From a checkpoint of a small sound classifier: num experts 32.
Rows from block 2 of a small sound classifier, named by matrix and row number. Rows with one number belong to one neuron. Each number is 128 + 32 x the weight over its row's rms, rounded and kept within 0 to 255. All counts start at 0. After the name is the row's rms in percent of the matrix's.
After each neuron's rows are labels from the 100 clips, of 14976, where the neuron reaches its highest value: "responds to" is what is common among them; "loudest" is the band of the loudest frequency at the time of the peak. Only what is clearly more common there than usual is listed. The data: short read English sentences (LibriTTS-R). In brackets: how many of the 100.
# fc1: MLP up (model.blocks.2.mlp.fc1.weight, 512x128), inputs 0-127
# fc2: MLP down (model.blocks.2.mlp.fc2.weight, 128x512, transposed), outputs 0-127

fc1.322 080 [112 158 129 127 104 142 155 127 191  74 163 121 146 146 129 120 110 141 122 127 121 150 134 154 148 134 190 142 117 113 154 127 163  89 137 152 153  84  93 123  80 120 164 100 111  85  77 114 220 137  95 159 104 146 148 177 106 177 103 156  73 105 145 113 126 216 142  97 137 161  81  84 177 122 138 174 107 201 154 115  68 121 168 165 149 142 150  96 131 127 118 137 173  87 102 165 177 131  96 123 115  41 123 112  86 100 127 137  99  82  87 130 108  97 128 132  82 155  80 153  93  93 105 124  96 130  81 150]
fc2.322 076 [120 116 124 116  55 100  94  79 130 139 135 117  57 148 116 103 139 121 108 142 101  58 105 194  41 169 124 155 140 216 162 139 116 159  72 139 138 138 141 180 111 168 147 131 170 109 124 145  93 149 108 144  81 169 165 155 180 156 150  94 149 132 121 207  72 112 113 140 159 170 184 103 155 121 150 140 150 122 154 173  77 106 120 126 139 147 139 128 125 133 135 125  90  94 152 126  94  77  99 138 152 150  76 125 137 134 113  89 115 130  93  66 143 174 112 114 159 100 172 112 118 122 163 185 134  89 163 143]
responds to: voice: female (83)
loudest: 250 to 500 Hz (31)

fc1.7 125 [141 129 151 120 141 109 181 133 134  63 105 186 106 147 140 128 162 173 125 118  85 103 151 153 167 104 143 106 113  94 138 116 145 115 187 160 148 149 171 146 114 106 145  98 157 167  98 138 173 178  91 138 162  93  94  96  42  87  66 111 146 118 166  75 108 105 138 144 179 124 149 139 141 150 150 197 114 114 117 122 110 157 199 113 141  71 156  94 175 131 120 162 149 118 148 121  66  94 111 121  94  66 130 100 161 162 136  86 147 113  89  88 137 121 151 117 112  57 104 158  97 138  42 133 144 168 105 110]
fc2.7 118 [137 182 106 119 112 131  86 103 119 145 136 102 128 138 124  91 148 125 107 127 119 197 201 142  91 129 101 133  90 145 122 114  59 153 116 128 138 126 132 155  89  92 200  96  68 114 116 153 126 126 137 118  96 136 126 133 136 197 207 103  89 105 139 125  39 124 116 108 170 118 117 121 164 134  72 149 117 174  90  83  85 120 100 127 114 127 132 108 164 113 223  98 156 108  85 117  92 173 133  87 106  88 117 103 136 118 149 161 160 129  54  80 134 137  98 124 172 206 108 159 155 131  97 127 130 109 142 170]
responds to: voice: female (94)
loudest: 4000 to 8000 Hz (39)

fc1.187 086 [111 142  69 144 100 198 119 108  76 110  56 131 115 103  96 120 118 104 124 116 147 195 104 100 142 157 132 149 137 208 134 182  92  94 141 160 109 120 142 116 196 127 135 151 134  94 122 160 168 144 145 113  93 172 136 119  94 118 131 108 118 139 150  64 101 137  72 134  95  81  27 205 174 130 171 196  95 146 151 133 164 129 134  96 136 115  75  86 132 176 165 126 104 116  98 120 150 138 115 190 129 151 129 136 120 177 140 140 110  84 154 131 154 185 146 160 112 108 126 166 120 113 169 120 133 118 169 130]
fc2.187 090 [153 114 148 135  87  84  93 173 155 109 166 127  95  98 150 115  82 106 145 115 167 135 128 141 119 145 111 169 175  95 122 151 147 190 181 113 155 148 122 169 138 168 151  74 115 114 174 114 114 121  93 161 152 117 163  91 168 117 144 105 132 145 123 194 140 174 231  79 123 142 176 120 140 143 128 146 116 144 115 113 106 163  53 167 173 175  99 117 113 150 148 111 103 129  90 158 112  70 173 161 136 198 177  96 135 106 149 183 194 132 148 116 153 173  87 137 108 167 123 105 171 104 144 130 165  95 159  99]
responds to: voice: female (96)
loudest: 4000 to 8000 Hz (55)

fc1.493 079 [129 115 138  81 146 158 170 120 123  98 149  91 146 136  91  36 134 106 113 173 108  78 125 106  67 140 139 143  98 130 101 139 163 128 159 104  93 161 140 119 105 168 127 153 149 142 163 188 149 114 142 102 104 130  96 163 127  95 197 110 119 103 144 121 150 130 153  78 105 138 119 112  96 133 125  98 104 163  33 117 128  84 156  66 149  97 165 113 143  63 126 104  92 179  80 122 165 138 106 112 133 104 101 112 106 158 177 140 123 180 148 222 112 155 158 161 112  56 106 161 153 104 139 143  71 105 161 102]
fc2.493 079 [101 124 146 107 118 133 150 117 133 159 111 173 149 211 174 161 106 171 148  91 181 126  85 140 141 171 191  97 120  70 132 108 114 125 107  90 155  89 144  99  87 115 144 102 107  79 142 138 156 144 118 151 120 158  69 146 119 105 163  83 124 103 154 160 108  82  86 138 141 109 110 122 154 151 136 155 147 108  87 145 123  85  98 165  63 122 113  93 132 153 126  71 143  79 171 158 103 123 138 126 178 216 143 188 101  85 101 129 100 109 152  76  96 115 118 173 178 139 104  63  78 195 147 107 119 115 152 151]
responds to: voice: female (91)
loudest: 250 to 500 Hz (32)

fc1.176 119 [151 161 165 107 122 134 128 179  89  86 191 112 118  57 163 150 131 153  97 130 103 112  72 110 101 119 182 160 143 171 207  59 165 147 185 129 181 100 134 165 139 124 114 104 130 131  97 149 204 145  98 130 141 159 128 159  77 186 115 134 132 133 128 148 115 140 149 149 153 114 115 129 109 117 105  64 110 141 169 129  67 114  92 142 138 114 147 149 100  87 123 132 151 141 169 150  44  93 108  86 136  56  93 153 124  86  95 155 161 119  76 147 126 124 178 112 133 131  95 131  94 147  92 158 130 122  79 173]
fc2.176 108 [ 76 122 120 133  87 163 108  81 178 111 145 135 146 146  96 129 175 125 138 103 171  74 156 191 118 142 101 129  98 202 150 122 148  97 116  98 128 109 117 126 130 103 168 150 187 126 125 113  92 140  65 170 118  83 147 147 220 126 166 122 123 134 144 181 102 159 143 130 164 118 173 123 131 130 123 115 121 145 105  85 176 146 106 144 165 128 151  73 141 120 188 141 163 100  70 103 148 140 195 107 110 115  90  68 129 190 114 137 132  71 142 138 180 157 115 119 194 130 156  66 160 135 185 136 139 129  98 166]
responds to: voice: female (86)
loudest: 250 to 500 Hz (40)

fc1.369 078 [106 151 168 109 134 145 210 138 161 129 149 145 123  94 128 182 163 120 125 118 168 132 101 102  93  89 144 117 125 100 150 112 146 109  81 136 206 155 142  67 119 147 141 107 134 129 159  44 217 153 106  85 116 112 148 133  78 108  61 167 124 110  66 120 167 168 147 169 135 116 143 200 106 127  66  92 126  99 159 100 165 153 115 134 135 116  79 110 132 128 118 127 107 151 173 112  91  90 174  90 150 109 135 193 138 109 176 181 144 127  96 105  72 129 125 100 113 175 111 143 117 158 131 146 159 152  85 116]
fc2.369 087 [ 68 130 114 170 104 128 157 170 111 116 106 128 151 175  95 121 107  98 114 103 131 141 157  77 135 147 174 185 135  97 152 177 104 135 131  83 138  73 153 168 122  88 152 174 103 102 155 210 134 109  90 110 128  67 102 152 162 130  83  89 140 161 112 153 177  64 137  93 133 158 198 157 151 161 113 136 184 104 105 150 108  89  98 159  83 118 143 178 129 120 131 103 128 122 128 135 135 126 141 118 180 111 142 177 172 127 144 106  97 200 121  42  81 127 120 159 164 119 106 166  96 132 154  91  84 131 114 177]
responds to: voice: female (91)
loudest: 250 to 500 Hz (37); 500 to 1000 Hz (30)

fc1.464 102 [142 161 117 118 150  89 168 117 113 114 146 128 154 113 159 164 116 174 139 137 119 137 153 113 125 106 118 152 113  79 113 142 146 167 140  57 143 129 230  97  86 161  97 173 113 136  70  97 112 115 127 156 120 122 129 124  39  74 130 152 110 133  92 136 139 123 110 150 120 155 180 119 126 186 144 128  96 121 158 140 110 126 112 175 133  90 150 138 111 163 135 139  81 120 142 167  26 132 159 181  73  67 114 143  77 105 200 133 124 101 166 152 163  96 204 148 137 168 115 125 163 127 144  73 172 147 114 125]
fc2.464 100 [164 103 139 131 122 131 109 189 172 116 149 120 146 160 167 122 135 180 145 111 134 124 113 146 130 158  64 110 135 195 143  94 109  90 115 155  55 112  94 111 132  77 115 119  85 164 113 157  97 109  88 119  97 179 121 142 172  96 116 168 122 152 164  97 153 133 130  87 110 132  93 135 178  98 141  76 143 136 117 112 202 110 156 110 147 175 206 140  98 188 123  60 147 108 142 138  79 176 101 136 125 115 191 135 130 134 133  84 134  89  95  80 171 130 125 165 202 146 132  76 131 152 154  94 167 166 178 122]
responds to: voice: female (100)
loudest: 250 to 500 Hz (51); 500 to 1000 Hz (31)

fc1.372 101 [128 129 158 190 170  99 127 161 100 142  91 156 133 121 108 136 160 147  86 125 121  94  99 152 104 139 129  60 160 206 144 139 104 134 112  92 171 147 115 109 151 121 121 163 132  79 117 110 138 133 172 105  87 163 101  84  79 142 134 128 192  67 147 168 209 179  92 115 139 121  99 136 127 137 102  95  68 167 187  93 185 114 115  69 111 135 157 109 115 163  82 136 153  86 131 198 120 132 109 151 138 176 159  71  91 120  71 140 109 139 166 121  76 144 116  99  92  73 118 145 106  95 100 136 120  95 117 104]
fc2.372 093 [151 171  97 104  47 130 111  78 141  93 150 184 131 112 168  91 117 123 104 145 102 118 162 131  64  88 121 136 141 187  99 128 128 222 162 146 117 137 151 165 179 192 112 124  59 138 118  98 120 130 190 115 114 186 200 160 115 127 116 168 118 128 113 160 117 104 109 117 146  92 188  81 181 159 125 129 100  87 128 131  78 139 158 179  97 136 125 204 126 140  95 127 136  91 135 135  89  90 140 108 108 131  90 147 125 107 158 151 160 141 135 130 165 179 143 133 149  94 105  90 128 150 109 148 147 186  87 115]
responds to: voice: male (82)
loudest: 250 to 500 Hz (38)

fc1.316 090 [152 154 176 115 119 177  87 144 135 127 144 149 152 155 105 165 108  85 154  58 173 173 143 138  51 144 112  93 113 199 119 100 116 111 106 149 106 106 138 126 127 171 155  74 135 132  91 146 119 142 173 100 126 107 109 151 160  82 153 101 144  75 177 174 139 154 148 166 163 113 118 133 168 115 148 119 188 174 118  85 130 199 130 126  46 105 106 149 123 128 158 100 165  89 105 189 111  96 159 172 176  98 147 112 163 129  68 117  84 182 113 128 178 138  82  97 136 175 154 120 113 151 111 123  92  98 145 110]
fc2.316 102 [102 101 108 224 137 136 137 118 117 137  95 140 189  80 141 156  89 140  99 136 149 120 167 168  97 160  81 146 124 166 177 181  98 101 180 126  98 127 106 154  96  96 126 101 148 206 163 149 158 116 119 111 143 162 142 140 150 140 105 151 133 199 109  58 149 131 144 132  76  99 173 107 146  94 161 100 128 120 123  46  71 156 159  84 153 105 110  92 114 160  89  98 119 106 124 100 140 109 160 102 142 156 102 170  81 119 167 107 157  50 138 164 130 155 158 151  92  71 115 165 117 108 163 146 143 133 140 161]
responds to: voice: male (82)
loudest: 4000 to 8000 Hz (29)

fc1.381 130 [146 123 128 106 157 124 136 106 120 116 165 172 163  88  95 135 139 152 169  85 167 136 134 120 169 114 143 113  95  89 119 147 125 132 118 191 183 152 130 130  93 147 141 147 165 104 105 133 179  92 163 150 153 127 150 145  73 164 145 142 118 137 102 137 158 123 110 161 172 152 112 115 105 160 106  51 123 169 142 182 156 148  95 132 116 144 109 103 169 199 170  82 104 123 136  99   0  70 115  94 163  97 160 139 173 110  97 142 176 122 123 178 101 178  92 208 164 105 131 146  98 125 109 136 170 160 155 148]
fc2.381 139 [101 123 167 146 110 122 204 109 153 164 111 126  97 145 136 131  79 125 104 159 145 135 115 117 158 128  79  94 161 162 109 108 179 109  94  59 130 139 183 102  89  93 150 100 144 185 108 112  90 124 184 173 102 132 112  95 200  82 137 129 113 169 174 214 196 145  75 164 133 163 127 135  63 111 143 164 117 118 121 122 165 110 138  66 170  80 156 124 106  89 109 116 154 129 165 111 119 126  92 113 132  82 123 136 144  96  78  95 104 140 153 135 161 101 129  78 134 123 151 102  87 144 126  91 123 141 210 107]
responds to: voice: female (100)
loudest: 500 to 1000 Hz (41); 250 to 500 Hz (30)

fc1.75 116 [143 140 181 121 134  97 135 145 142 169 154 125 206 108 130  96  78 148 105 133  80 113 108  96 111 115 153 127 120 158 113  60 110 126 129 248  46 151 171 161 137  77  94 127  97 125 141 143 173 144  84 100 127  94  97 164 147 150 129 136 163 114 119 107 137 135 155 139  76 158 106 111 115  95 160 117  82  92 134  46 108 152 132 151 142 130 133 103 102 121 120  99 160 100 173 165 148 134 169 135 117 208 148 114 131 153 165 145  93 136 131 189  71 131 129 122 135 108 109  48 105 134 169 111 162 141 180 136]
fc2.75 111 [127 109 117 103 168 104 147  92  90 122 110 172 164  81 149 154 148 151  94 121  71 186 137 164 109 177 172 162 126 136 158 118 121 119 123  56 138 178 102 135 135 109 173 108 174  75 134 139 127 130 115 102  31 106 122 117 103 168 152  95 137 110 110 140 201 167 119 117  87 123 102  73 151 118 136 131 110 156 110 118 154 198 149 167  71 151 183 143  89 162 120 110 121 112 166 139  87 145 119 125  94 208  83 149 124 120 126 134 101  75 125 146 161 150 172  96 106 187 145 124 141 176 152 202 111 107 120 130]
responds to: voice: male (100)
loudest: 250 to 500 Hz (37)

fc1.182 086 [124 129 172 140 157 118 172 136 180 129  93 123 142 112 100  74 151  91 113 139 116 178 126  66 149 100 112 164 113 145 148 140  67 117 138 162 117 142 115 121 130 150 174  95 111 140  70  88 139 184 152 135 165 170 180 106 152 132 141 109  84 121 143 119 144 172 143 176 134 144 149  96  59  76 117  97 111 118 204 122 154 102 107  98 175  95 127 155  92  79 138 200  87 145 128  86 194 149 137 134  74 166  90 100 131 145 167  78 131  82 116 164 100 177 146 148 151 145 133 176  88 103 131 178 146 175 172 156]
fc2.182 094 [147 150 103 130 129 150 129 138  92 129 124 114 143 159  63 163 135 119 147 186 135 137 143 115 126  89 145 202 118 144 168  84 173 154 144 153 141  99 162 108 136  86  99 182 146 148 126 171 170 122 115  98 118  96 144 147 178 207  76 155  76 191 160  93 139 174 120 136 180 135  72 156 158 199 144 184 124 145 157 189 146 106 119  94 112 128 178 129 179 111 109 116 186  93 107 149 132 165 129 109 142 149 119 161  80 110 141 124 101 214 104  87 141 109 100 144  93 123 109  91 118 116  85 123 137  84  81 153]
responds to: voice: female (94)
loudest: 250 to 500 Hz (38)

fc1.95 099 [127 127 141 140 126  78 161  66 136  94 148 110  99 101 172 157 195 138  67 131 154  86 159  99 146 151 119 129 129 123 108 121  97 128 110  98 106 138  68 187 130 163 117  81  97 170 124 160 147  73 127 154 124 130 139 191 155 110 118 143 151 171 172 109  95 131  93  66 112 168 126 111 137 131 122 124 184 168 127 130  97 122  85 161 132 104 128 191 123 113 169 167 137 120  88 141 166  68 163 195 130 148 121 118  91  79 152 142 131 126 105  99 174 166 124 127  80 136 102 125 151 137 156 136  46 207 206 147]
fc2.95 086 [142 183 121 117 133 107 108 157 112 166 117 127 179 112 201  93 165 156 130  91 146 157 142 159  36  99 112 128 131 100 129 134  72 149 197 135 180  97  85 104 117 190 108 145 138 161 135 153 119 163  74 247 153 141 152 117 118 149 119 135 109  74 125 127 121  90 131 113  95 104 137 102 182 129 162 150 166  97 134 148 133 168 171 114  94 151 114  95 104 149 112 103  68 109 123 108 195 169 111 143 127 134 148 153 174 142 131 132 128  82 178 102 152 118 109 122  62 166 140 110 165 152 180 124 129  91 111 119]
responds to: voice: male (78)
loudest: 4000 to 8000 Hz (36)

fc1.471 113 [157 114 107 178 154 160 162 158 148 178 175 137 119 179 159  95 109 130 127 131 153 124 157 185 145 115 128 172 176  86 209 150 171 121  82  98 110  71 115 133 123 112 154  53 122 133  73 101 202 126 113 114 138 109 139 110 153 161 165 151  78 140 140 117 137  77  86 184 146  74 155 110 196 167 150 104 137 139 139 126 154 152 102 127 184 143 135  61  82 152  71 112 114 109 150 156 150 129 123 130  57 123 140 142 182 132 152 107 159 145 150 159 193 111 139  97 116 135 144 119 154 172  83 114 132 158 114 148]
fc2.471 117 [133 165 166  96 157 162 146 200  53  89 125 136 178 131  93  64  87 173  84 148 143 123 105  90 124 158 181 100 149 141 172  92 160  90 121 134  99  99 103 154 161 114 141  88 140  88 140 139 129  60 119 100  96  97 118 153  70 115 140 138 105 140 140 139 128 143 122 112  86 174  87 119  68  99  77 179 113 112 139 147 118 153 110 165 106  59 104 176 195  50 169 131 141 142  86 161  70 118 152 111 164 119 138 164 138 129 108 124 151 140 144  88 122 110 102 141 136 110 122 149 118 104 177 176  81 126 174 132]
responds to: voice: female (95)
loudest: 250 to 500 Hz (36)

fc1.144 102 [ 59 164 162 137 163 126 161 151 167 150  80  84 137 118 142  93 166 154  25  96 148  80 107 132 179 138 177 107 155 139 129 158 131  99 136 118 131 139 136 144 169  86 111  89 116 106 137 160 161 121 136 118 102 159 137  54  75  61  71 160 129 142 104  74 198  90 148 181 138 109 134 167  71 100  87 137 131 119  78 131 134 103 138 112 124 143 148 182  91 161  68 140 127  66 135 177 143 118 145 170 118 125 116 121 133  99 120 129 106 141 121  96 181 138 160 177 165 132  91 132 150 138 106 104 146 147 171 161]
fc2.144 107 [168 150 109 141 140 151  92 128 170 120 180 116 189 157  84 150 116 115  91 146  94 169 159 101 115 123  94  95 130 132 151  99 109  94 155 144 181 137 158 160 109 131  74  92 161  77  89 115 101 145 110 157 127  47 109 178  96 109  95 119 142  93 160 115 101  97 121 110 128 148 107  63 190 161 133 106 150  95 140 186  98 161  89 141 139 178  83 100 116 144 125  95 128 125 102  87   8 101 128 142 108 162 145 146 149 128 145 145 136  60  72 111  93 160 123 121 128 159 117  99  87  73 141 173 148 125 166 112]
responds to: voice: male (100)
loudest: 250 to 500 Hz (34)

fc1.395 067 [138 133 104 124  92 139 135 177 114 122 172 106  70  39 163 131 129 175 135 113 115 104 119 135 145 101 142 145 121 156 144 154 106 146 158 126  65 146  78 150 111 165  87 107 167 132  96 106 116 137 141 156 154 101 104 165 175 130 112 212 189  79  83 115 126 159 151 154 150 124 109 140  89 156 133 115 114 153  73  55 171 126 117 144 164  61 128 146 170 124  74 104 106 153  97 147 144 151 138  97 170 120 141 132 111 127 148 201 200 124 126  97  83 123 172 112 128  47  90 124 188 159 103 123 119 106 108  98]
fc2.395 081 [140 122 140 116 103 155 103 134 115 159 144 110  88 169  50 168 147  74 124 101 134 160 172 126 111 165 102 150 125 118 131 112  81 188 123 137 142  86  86 195 108 161 129 116 137 141 146 155  86 184 152  79 128 152 139 144 121 143 130 146 100 119 132 123 158  91 131 149  98 154 135  97 190 101 117 167 142 107 178 149 144 108 204  97  95 202 105 116   8 132 126 107 161 114 139 130 147 127 124 138 123 124  94 117 130 178 157  57 125 125 102 138  51 116  93 178 160 119 183 103 155 135 126  79 131  76 120 156]
responds to: voice: female (86)
loudest: 4000 to 8000 Hz (27)