Rows from block 3 of a small sound classifier, named by matrix and row number. Rows with one number within an expert belong to one neuron, the router's apart. Each number is 128 + 24 x the weight over its row's rms, rounded and kept within 0 to 255. All counts start at 0.
After each expert's rows are labels from the 100 clips, of 14976, where the router gives the expert most weight on average: "strongest on" is what is common among them. Only what is clearly more common there than usual is listed. The data: short read English sentences (LibriTTS-R). In brackets: how many of the 100, against the usual share in percent.
# router: router (model.blocks.3.mlp.router.weight, 32x128, trained with AdamW), inputs 0-63
# up: expert up (model.blocks.3.mlp.up, 32x256x128), inputs 0-63
# down: expert down (model.blocks.3.mlp.down, 32x128x256, transposed), outputs 0-63

# expert 24
router.24 [171 113 123 106 122 115 102 139 120 135 120 103 145 137 133 177 116 134 135 150 105 143 127  89 128  90 135  87 123 101 119 120  99 110 145 150 106 135 118  74 118 121 147 127 118 133  82 108 137 112  98 142 150 110 108 149  87 105 114 140 151 154 133 181]
up.0 [128 144 121 137 114 118 124  92 133  96 119 102 125 130  79 147 113 150 124 115 131 137 130 124 150 135 120 127 138 133 103 135 135 152  97 101 108 128 119 117  42 164  58  92 129  96 124  98  95 141 143 143 122 136 145 129 166 155  84 102 160 182 110 157]
down.0 [127 117 154 162 125 121 109 144 139  67 122 115 156 131  99 123 133 121 180 150 135 118  91 131 153 131 130 104 162 135 106 187  92 130 110 141 147 117 129 108  93 109 153 117 128 127 144 104 110 143 181 140 140 143 139 130 177 133 137 149 127  87 132 117]
up.1 [116 121 154 107 136 144 102 115 109 113 137 104 136 131 158 150 148 129 129 118 127 128 156 130 133 108 123  73 106 116  99 176 122 106 151 111 151 113 117 124 105 120 175 116 158 184 116 134 129 139 104 137 153 131 135 146 115 140  94 139 141 127 137 116]
down.1 [130 101 136 139 134 115 137 153 125 139 128 102 131 111 130 123 118 140 157  84 156 123 114 124 142 125 143 191 134 151 113 143 188 114 110 127 143  94 110 153 130 189 129 152 139  70  90 139 149 171 134 122  90 165 139 121 153 109  93  94 141 114 131 130]
strongest on: voice: female (89 vs 54)

# expert 12
router.12 [ 94 149 153 142 110 140 113 129 105 159  95 147 158 108 128 184 119 126 124 153 145 152 123  64  83  87 120 126 104 163 109 153 104 121 128 139 124 129 119  86 140 128 161  97 117  82 127 120 171 121 110 136 126 143  88 157  91  88  97 163 126 161  55 147]
up.0 [112 148 129 167 125 132 112 135 143 117 121 161 108 113 104 128 103 134 148  88  95 101 135 123 120 121 115 102 128 114 153 129  57 136 141 133 152 123 114 132  75 115 115 149 116  99 164 130 143 136 169 175 139 115 114 144 149 143 114 115 125 105 130 131]
down.0 [ 81  84 116 107 107 126 172 145 117 102 105 109 173 147 105 135 122 102  70 122 155 134 134 166 104 109 137 158 121  97 105 152 127 126 151 141  87 108 120 115 150 184 122 154 148 166 208 159 157 140 138  89 114 122 128 146 132 106 104 163 133 116 121 133]
up.1 [121 141 132  99 113 139 177 109 123 136 125 139 145 131 107 107 132 124 172 146 120  90 135  99 105 114 117 158 157 157 115 159 134 121 173 154 115 144  84 150 125 139  92 135 147 146 158 105 146 145 140 140 111 142 133 119 172 136  92 171 147 131 116  90]
down.1 [129 154 100 159 137 155 149 146 104 126 116 153 138 135 169 122 116 101 155 128 121 145 113 116 126 144 190 167 133 154 149 129 174 133  94 157 127 104 101 108 137 141 160 104 132 106  95 146 122 116 129 126 148 132 160 126  71  94 216  84  91 156 125 115]
strongest on: voice: female (100 vs 54)

# expert 1
router.1 [ 79 121 149 135 112  90  95 145 126 102 120 117 124  96 119 113  94 109 119 168  67 126 162  94 107  82 127 102 144 162 125 170 125 123 128 144 116 138 105 112 119  76 156  80 141 136 140 116 140  97 102 112 115 107 131 157  82  87 122 113 141 145  96 119]
up.0 [103 131 168 119 130 111 139 117 136 143 135  92 141 131 119 155 126  99 159 130 132 156 101 128 111  87 110 134  99 131 152 145 197 126 124 140 139 106  99 128 136 152 181 137 135 149 132 110 125 142 164 132 147 129 107 125 136 129 125 118 102 161 131  48]
down.0 [ 84 157 112 148 114 135  64 141 121 126 144 129 127 148 148 108 127 159  97 109 128 116 125 143 114 109 153 132 144 134 151 128  91 132 123 139 106 178 133 137  55 166 122 148 143 111 100 120 149 110 154 133 106 122 144 132 170 138 101 157 129 124 106  97]
up.1 [ 65  85 118 162 105 132 125 141  86 109  95 123 156 109 139 109 121 112 145 136 119 119 117  87 112 117 129 170 157 120 141 134  95 117 155 142 128 116 101  99 168  95 128 142 145 113 162 125 127  80 141 166 137 121 116 115 144 145 179 127 153 115 102 147]
down.1 [207 159  75 127 151 138 146 121 150 136 117 126 122  98 154 114 112 129 103  92 146 149 123 119 128 130 108 151 139 166 104 108 163 127  86 108 115 127 148 125 128 147  70 138 125  63 135 110 118 157 161 151 130 167 129 147 109 143 115 112  82  98 144 173]
strongest on: voice: male (100 vs 46)

# expert 30
router.30 [ 89 107 121 124 110 123 100 135  93 125 134 133 130 132 151 141 125 120 126 164 149 117 144  83 122  58 168  77 131 163 105 102 111 107 120 157 118 127 123 118 166 127 168 121 121  93 132 137 124  80  94 119 134  99 104 151  67 138 143 138 123 156 132 128]
up.0 [155 119 156 100 132 179 137 100 154 178 142  86 112 123 107 149 135 113 101 168 113  87 113 154 138 147 147 104  92 134 135 171  88 155 150 124 105 124 119 148 146 133 140 110 105 152 147 133 165  95 126  89 123 135 146 145 177 157 118 152 106  75 136 169]
down.0 [108 156 154 140 139 121 159 107 108 117 120 173 174 106 138  91 124 120 105 157 101 132 127 120 115 123 122 130 162 105 126 127 142  96 134  96 137 123 202 117 137 121 117 124 133 106  95 126 113 120 160 114  95 125 132 126 170 154 132 109 131  98 124 124]
up.1 [120 146 157 153 181 141 115 135 132 154 159 167 122 129 117 108 115 112  99 126 136 145 177 126 121 154 148 112 125 114 152 168 135  87 151 130 129 130 137 124 151 116 123 136 132  86 141 103 102 145 146 108  93 157 102  92 158 121 117 181 138 115 111 130]
down.1 [ 76 131 115 112 102 107 169 136 131  84 142 119  99 117 119 130 121 109 186 153 137 106 128 114 145 130 157 131 148 135 153 106  96 121 130 116 146 133 116 152  63 133 102 122 164  88 138 142 151  86 132 150 132 134 147 124  60 134 122 111 126 115 110  75]
strongest on: voice: female (99 vs 54)

# expert 0
router.0 [ 81 150 151 147 103 111 104 160  69 141  75 144 118 128 108 147  99  98 122 131 101 120 124  71  94 104 107 115 133 128 121 130 114  91 131 159 188  97 111 133 144 134 143 102  92 119 120 117 129  87 100 141  92 126  78  98 115 102 159 131 145 135  61  96]
up.0 [ 96 123 176 115 125 119 154 167  96 136 122 106 149 117  98 132 103 121 127 101 134 168 113 138 138  87 135 122  75 111 128 105 132 130  92 179 142 167 134 162 123 136 184  92 143 124 100 169 130 142 118 124 123 147 123 147 140 148 130 118 104 157 131  93]
down.0 [143 101  86 147 133 110 114 120 128  95 155 142  93 145  98 154 145 121 162 118 143 118 104 144 124 135 123 127 122 129 173 140  40 149 124 148 148 151 116 129 100  86  96 174 107 190 136  94 122 145 116 136 122 117 122 122 103 146 118 140 132 129 124 197]
up.1 [129 172 133 127 127 100 132 138 101 102  96 133 180 169 123 127  79 167 108 143 119 132 167 131 115 112 152 128 175 113 118 118 118 127  99 133  98 158 146 144 138 155  69 115 135 117 132 136 140 117 119 141 136 126 117 106 168 114  76 120 141 108 159  71]
down.1 [109 154 129 132 124 107 109 125 140  98 142 115 158 135 112 130 123 134 151 125  82 148 143 145  93 172 110 178 119 125 136 113 126 101 146 105 121 143 116  89 109  71 100 124 110 152 110 122 108 146 126 115  96 119 147 104  98 109 108 121 142 112 112 115]
strongest on: voice: female (99 vs 54)

# expert 16
router.16 [ 76 117 120 153 109 115 100 126  85 123  81  97 152 107 138 162 129 126 122 137  92 110 135 124 111  56 122  94 165 154 109 137 131 106 141 165 140 136 122 128 161 114 160 120 100 118 118 127 135  68 100 143  86 100  67 162 117 118 127 155 134 149  76 136]
up.0 [ 93 142 111 100 116 132 111 148 120 136 120 101 153 125  85 125 151 124 117 147 108 150 154 115 132 158  93  90 124 109 149 164 133 106  93  60 113 119 165 112 160 129  56 149 137 134 142 104 120 153 146 152 152 154  94 129 156 168 136 140 147  88  94 163]
down.0 [132 142 137 126 125 108 122 132 121 123 101 140 101 104  99 125 147  96  73 103 116 140 121 124 136 149 152 135 126 118 140 109 131  96 121  73 121 106 107  88 122 129 209 138 139 117 191 137 117 114 156 128 120 152 125 120 142 154 127 133 159 171 169 183]
up.1 [101 124  82 129  97 113 118 164  90  79 107 122 112 101 132 151 141 146  76 157 144 116 127 141 122 173 146  92 132 127 142 107 172 148 120 144 174 126 113 150 136 123 138 114  82 149  99 135 135 106 122 119 129  95 111 133  99 150 150 133 154 141 127 122]
down.1 [132 109 163  99 131 120 136 135 131  99 126 121 114  82 119 136 111 128  71 143 120 139 106 157  99 120 145  88 161 137 116 105  97 134 141  81 127 107 134 133 103 220 122 127 105 163 151 119 129 127 139 138 122 103 151 120 134 127 123 130 161 155 166 139]
strongest on: voice: female (100 vs 54)

# expert 20
router.20 [126 145 150 105 102 129 124 120 111 126 131 120  93 107 109 121 135 112 123 174 133  92 113  83 134  77 107 113 132  87  91 136 123 112 147 138 132 164 115  86 155  80 171 110  97 156 119 148 136 156  71 156 167 103 116 133  83 118 119 141 117 139 128 122]
up.0 [146 126 146 155 131 142 172 141 178 133 125 153 146  97 113 117 133 132  46 123 104 120 115 112 108 156 124 119  59 111 100 126 134 114 162 113 155 139 157 120 137 143  74 109  75 128 174 120 125 120  93 122 124 123 127 114 138 122 180 117 139 163 124 194]
down.0 [126 157 138 135 134 145 104 105  94 155 130 128 125 119 127 104 163 102 197 156 134 142 107 125 104 141 161 106 146  89 146 102 170 133 130 112 111 104 100 128 179 154  81 144 178 121 139 105 151 102 147 159 100 128 129 131  86 138 163 127 110  79 132 173]
up.1 [137 130 101 158 121 122 124 140 130 119 150 115 130 112 137 137 158 148 137  84 171  53 131 150 160 106 118 111  74 150 122 118 119 108 141  67 179 153 147 125 125 136 145 161 142 168 157 132 138 132 179 122 137 145  89 109 100 134 177 109 126 103 128  84]
down.1 [116 102 128 145 111 136 186 145 152 125 100 132 131  93 127 140 116 119  94 122 134 147 120 126 114 140 151 160 176 112 144 178 133 158 126 105 131 110 120 124 121 123 135 120 118 104  92 127 113 160 125 119  77 138 102 119 122 112 141 118 102 112 139 105]
strongest on: voice: male (72 vs 46)

# expert 4
router.4 [119 124 157 140 113 100 132 112 105 142  89  86 136 147 142 153 110 117 120 100  93 116 110  62 129  82 112 114 139 133 136 168 103 137 133 138 140 132 149 111 164 102 161 107 128  96 120 116 159  93  87 130 101 122  91 136 111  74 136 113 184 151  86 127]
up.0 [157  80 134  81 119 104 112 130 123 111 147 130 120 120 144 128 133 137 160  52 146  96 100 130 103 126 139 145  96 135 156 133 174 129 121  81 112 129 136 114 146 134 116 112 150 127  73 139 107 164 138 110 115 134 128 110 187  82 125 141 126 176 107 123]
down.0 [148 116 165 137 122 158 137 152 181 153 154 138 108 126 114 143 116 105  97 123 156  95  77 155 104 135 137 142 161 124 149 105 134 122 123  87 150 108 113 127 100 154  87 107 138 141 112 120 114 122 113 180 172 117 131 139  87 141 116 123  89 121 157 132]
up.1 [173 143 149 100 106 163 142 118 122  90 122 123 162 152 132  90 150 143 126 171 148 121 137 123 125  90  92 141 129 137 130 110 146 132 126 121 145 138 141 112 145  83 112 132 160  93 158 111 100 149 152 169  96 152 168 100 157 116 195 111 129 173 105 101]
down.1 [110 130 159 107 144 139 108 137 162 124 134 154 147  84  89 127 122 120 107 143  98 135 166 143 113 117 140 122 155 132 115 143 155 146 152 132 151 141  82  80 139  95 159 115 137 105  98 133 106 117 118 117 138 151 129 114 132 141 102 132 111 132 123 229]
strongest on: voice: male (79 vs 46)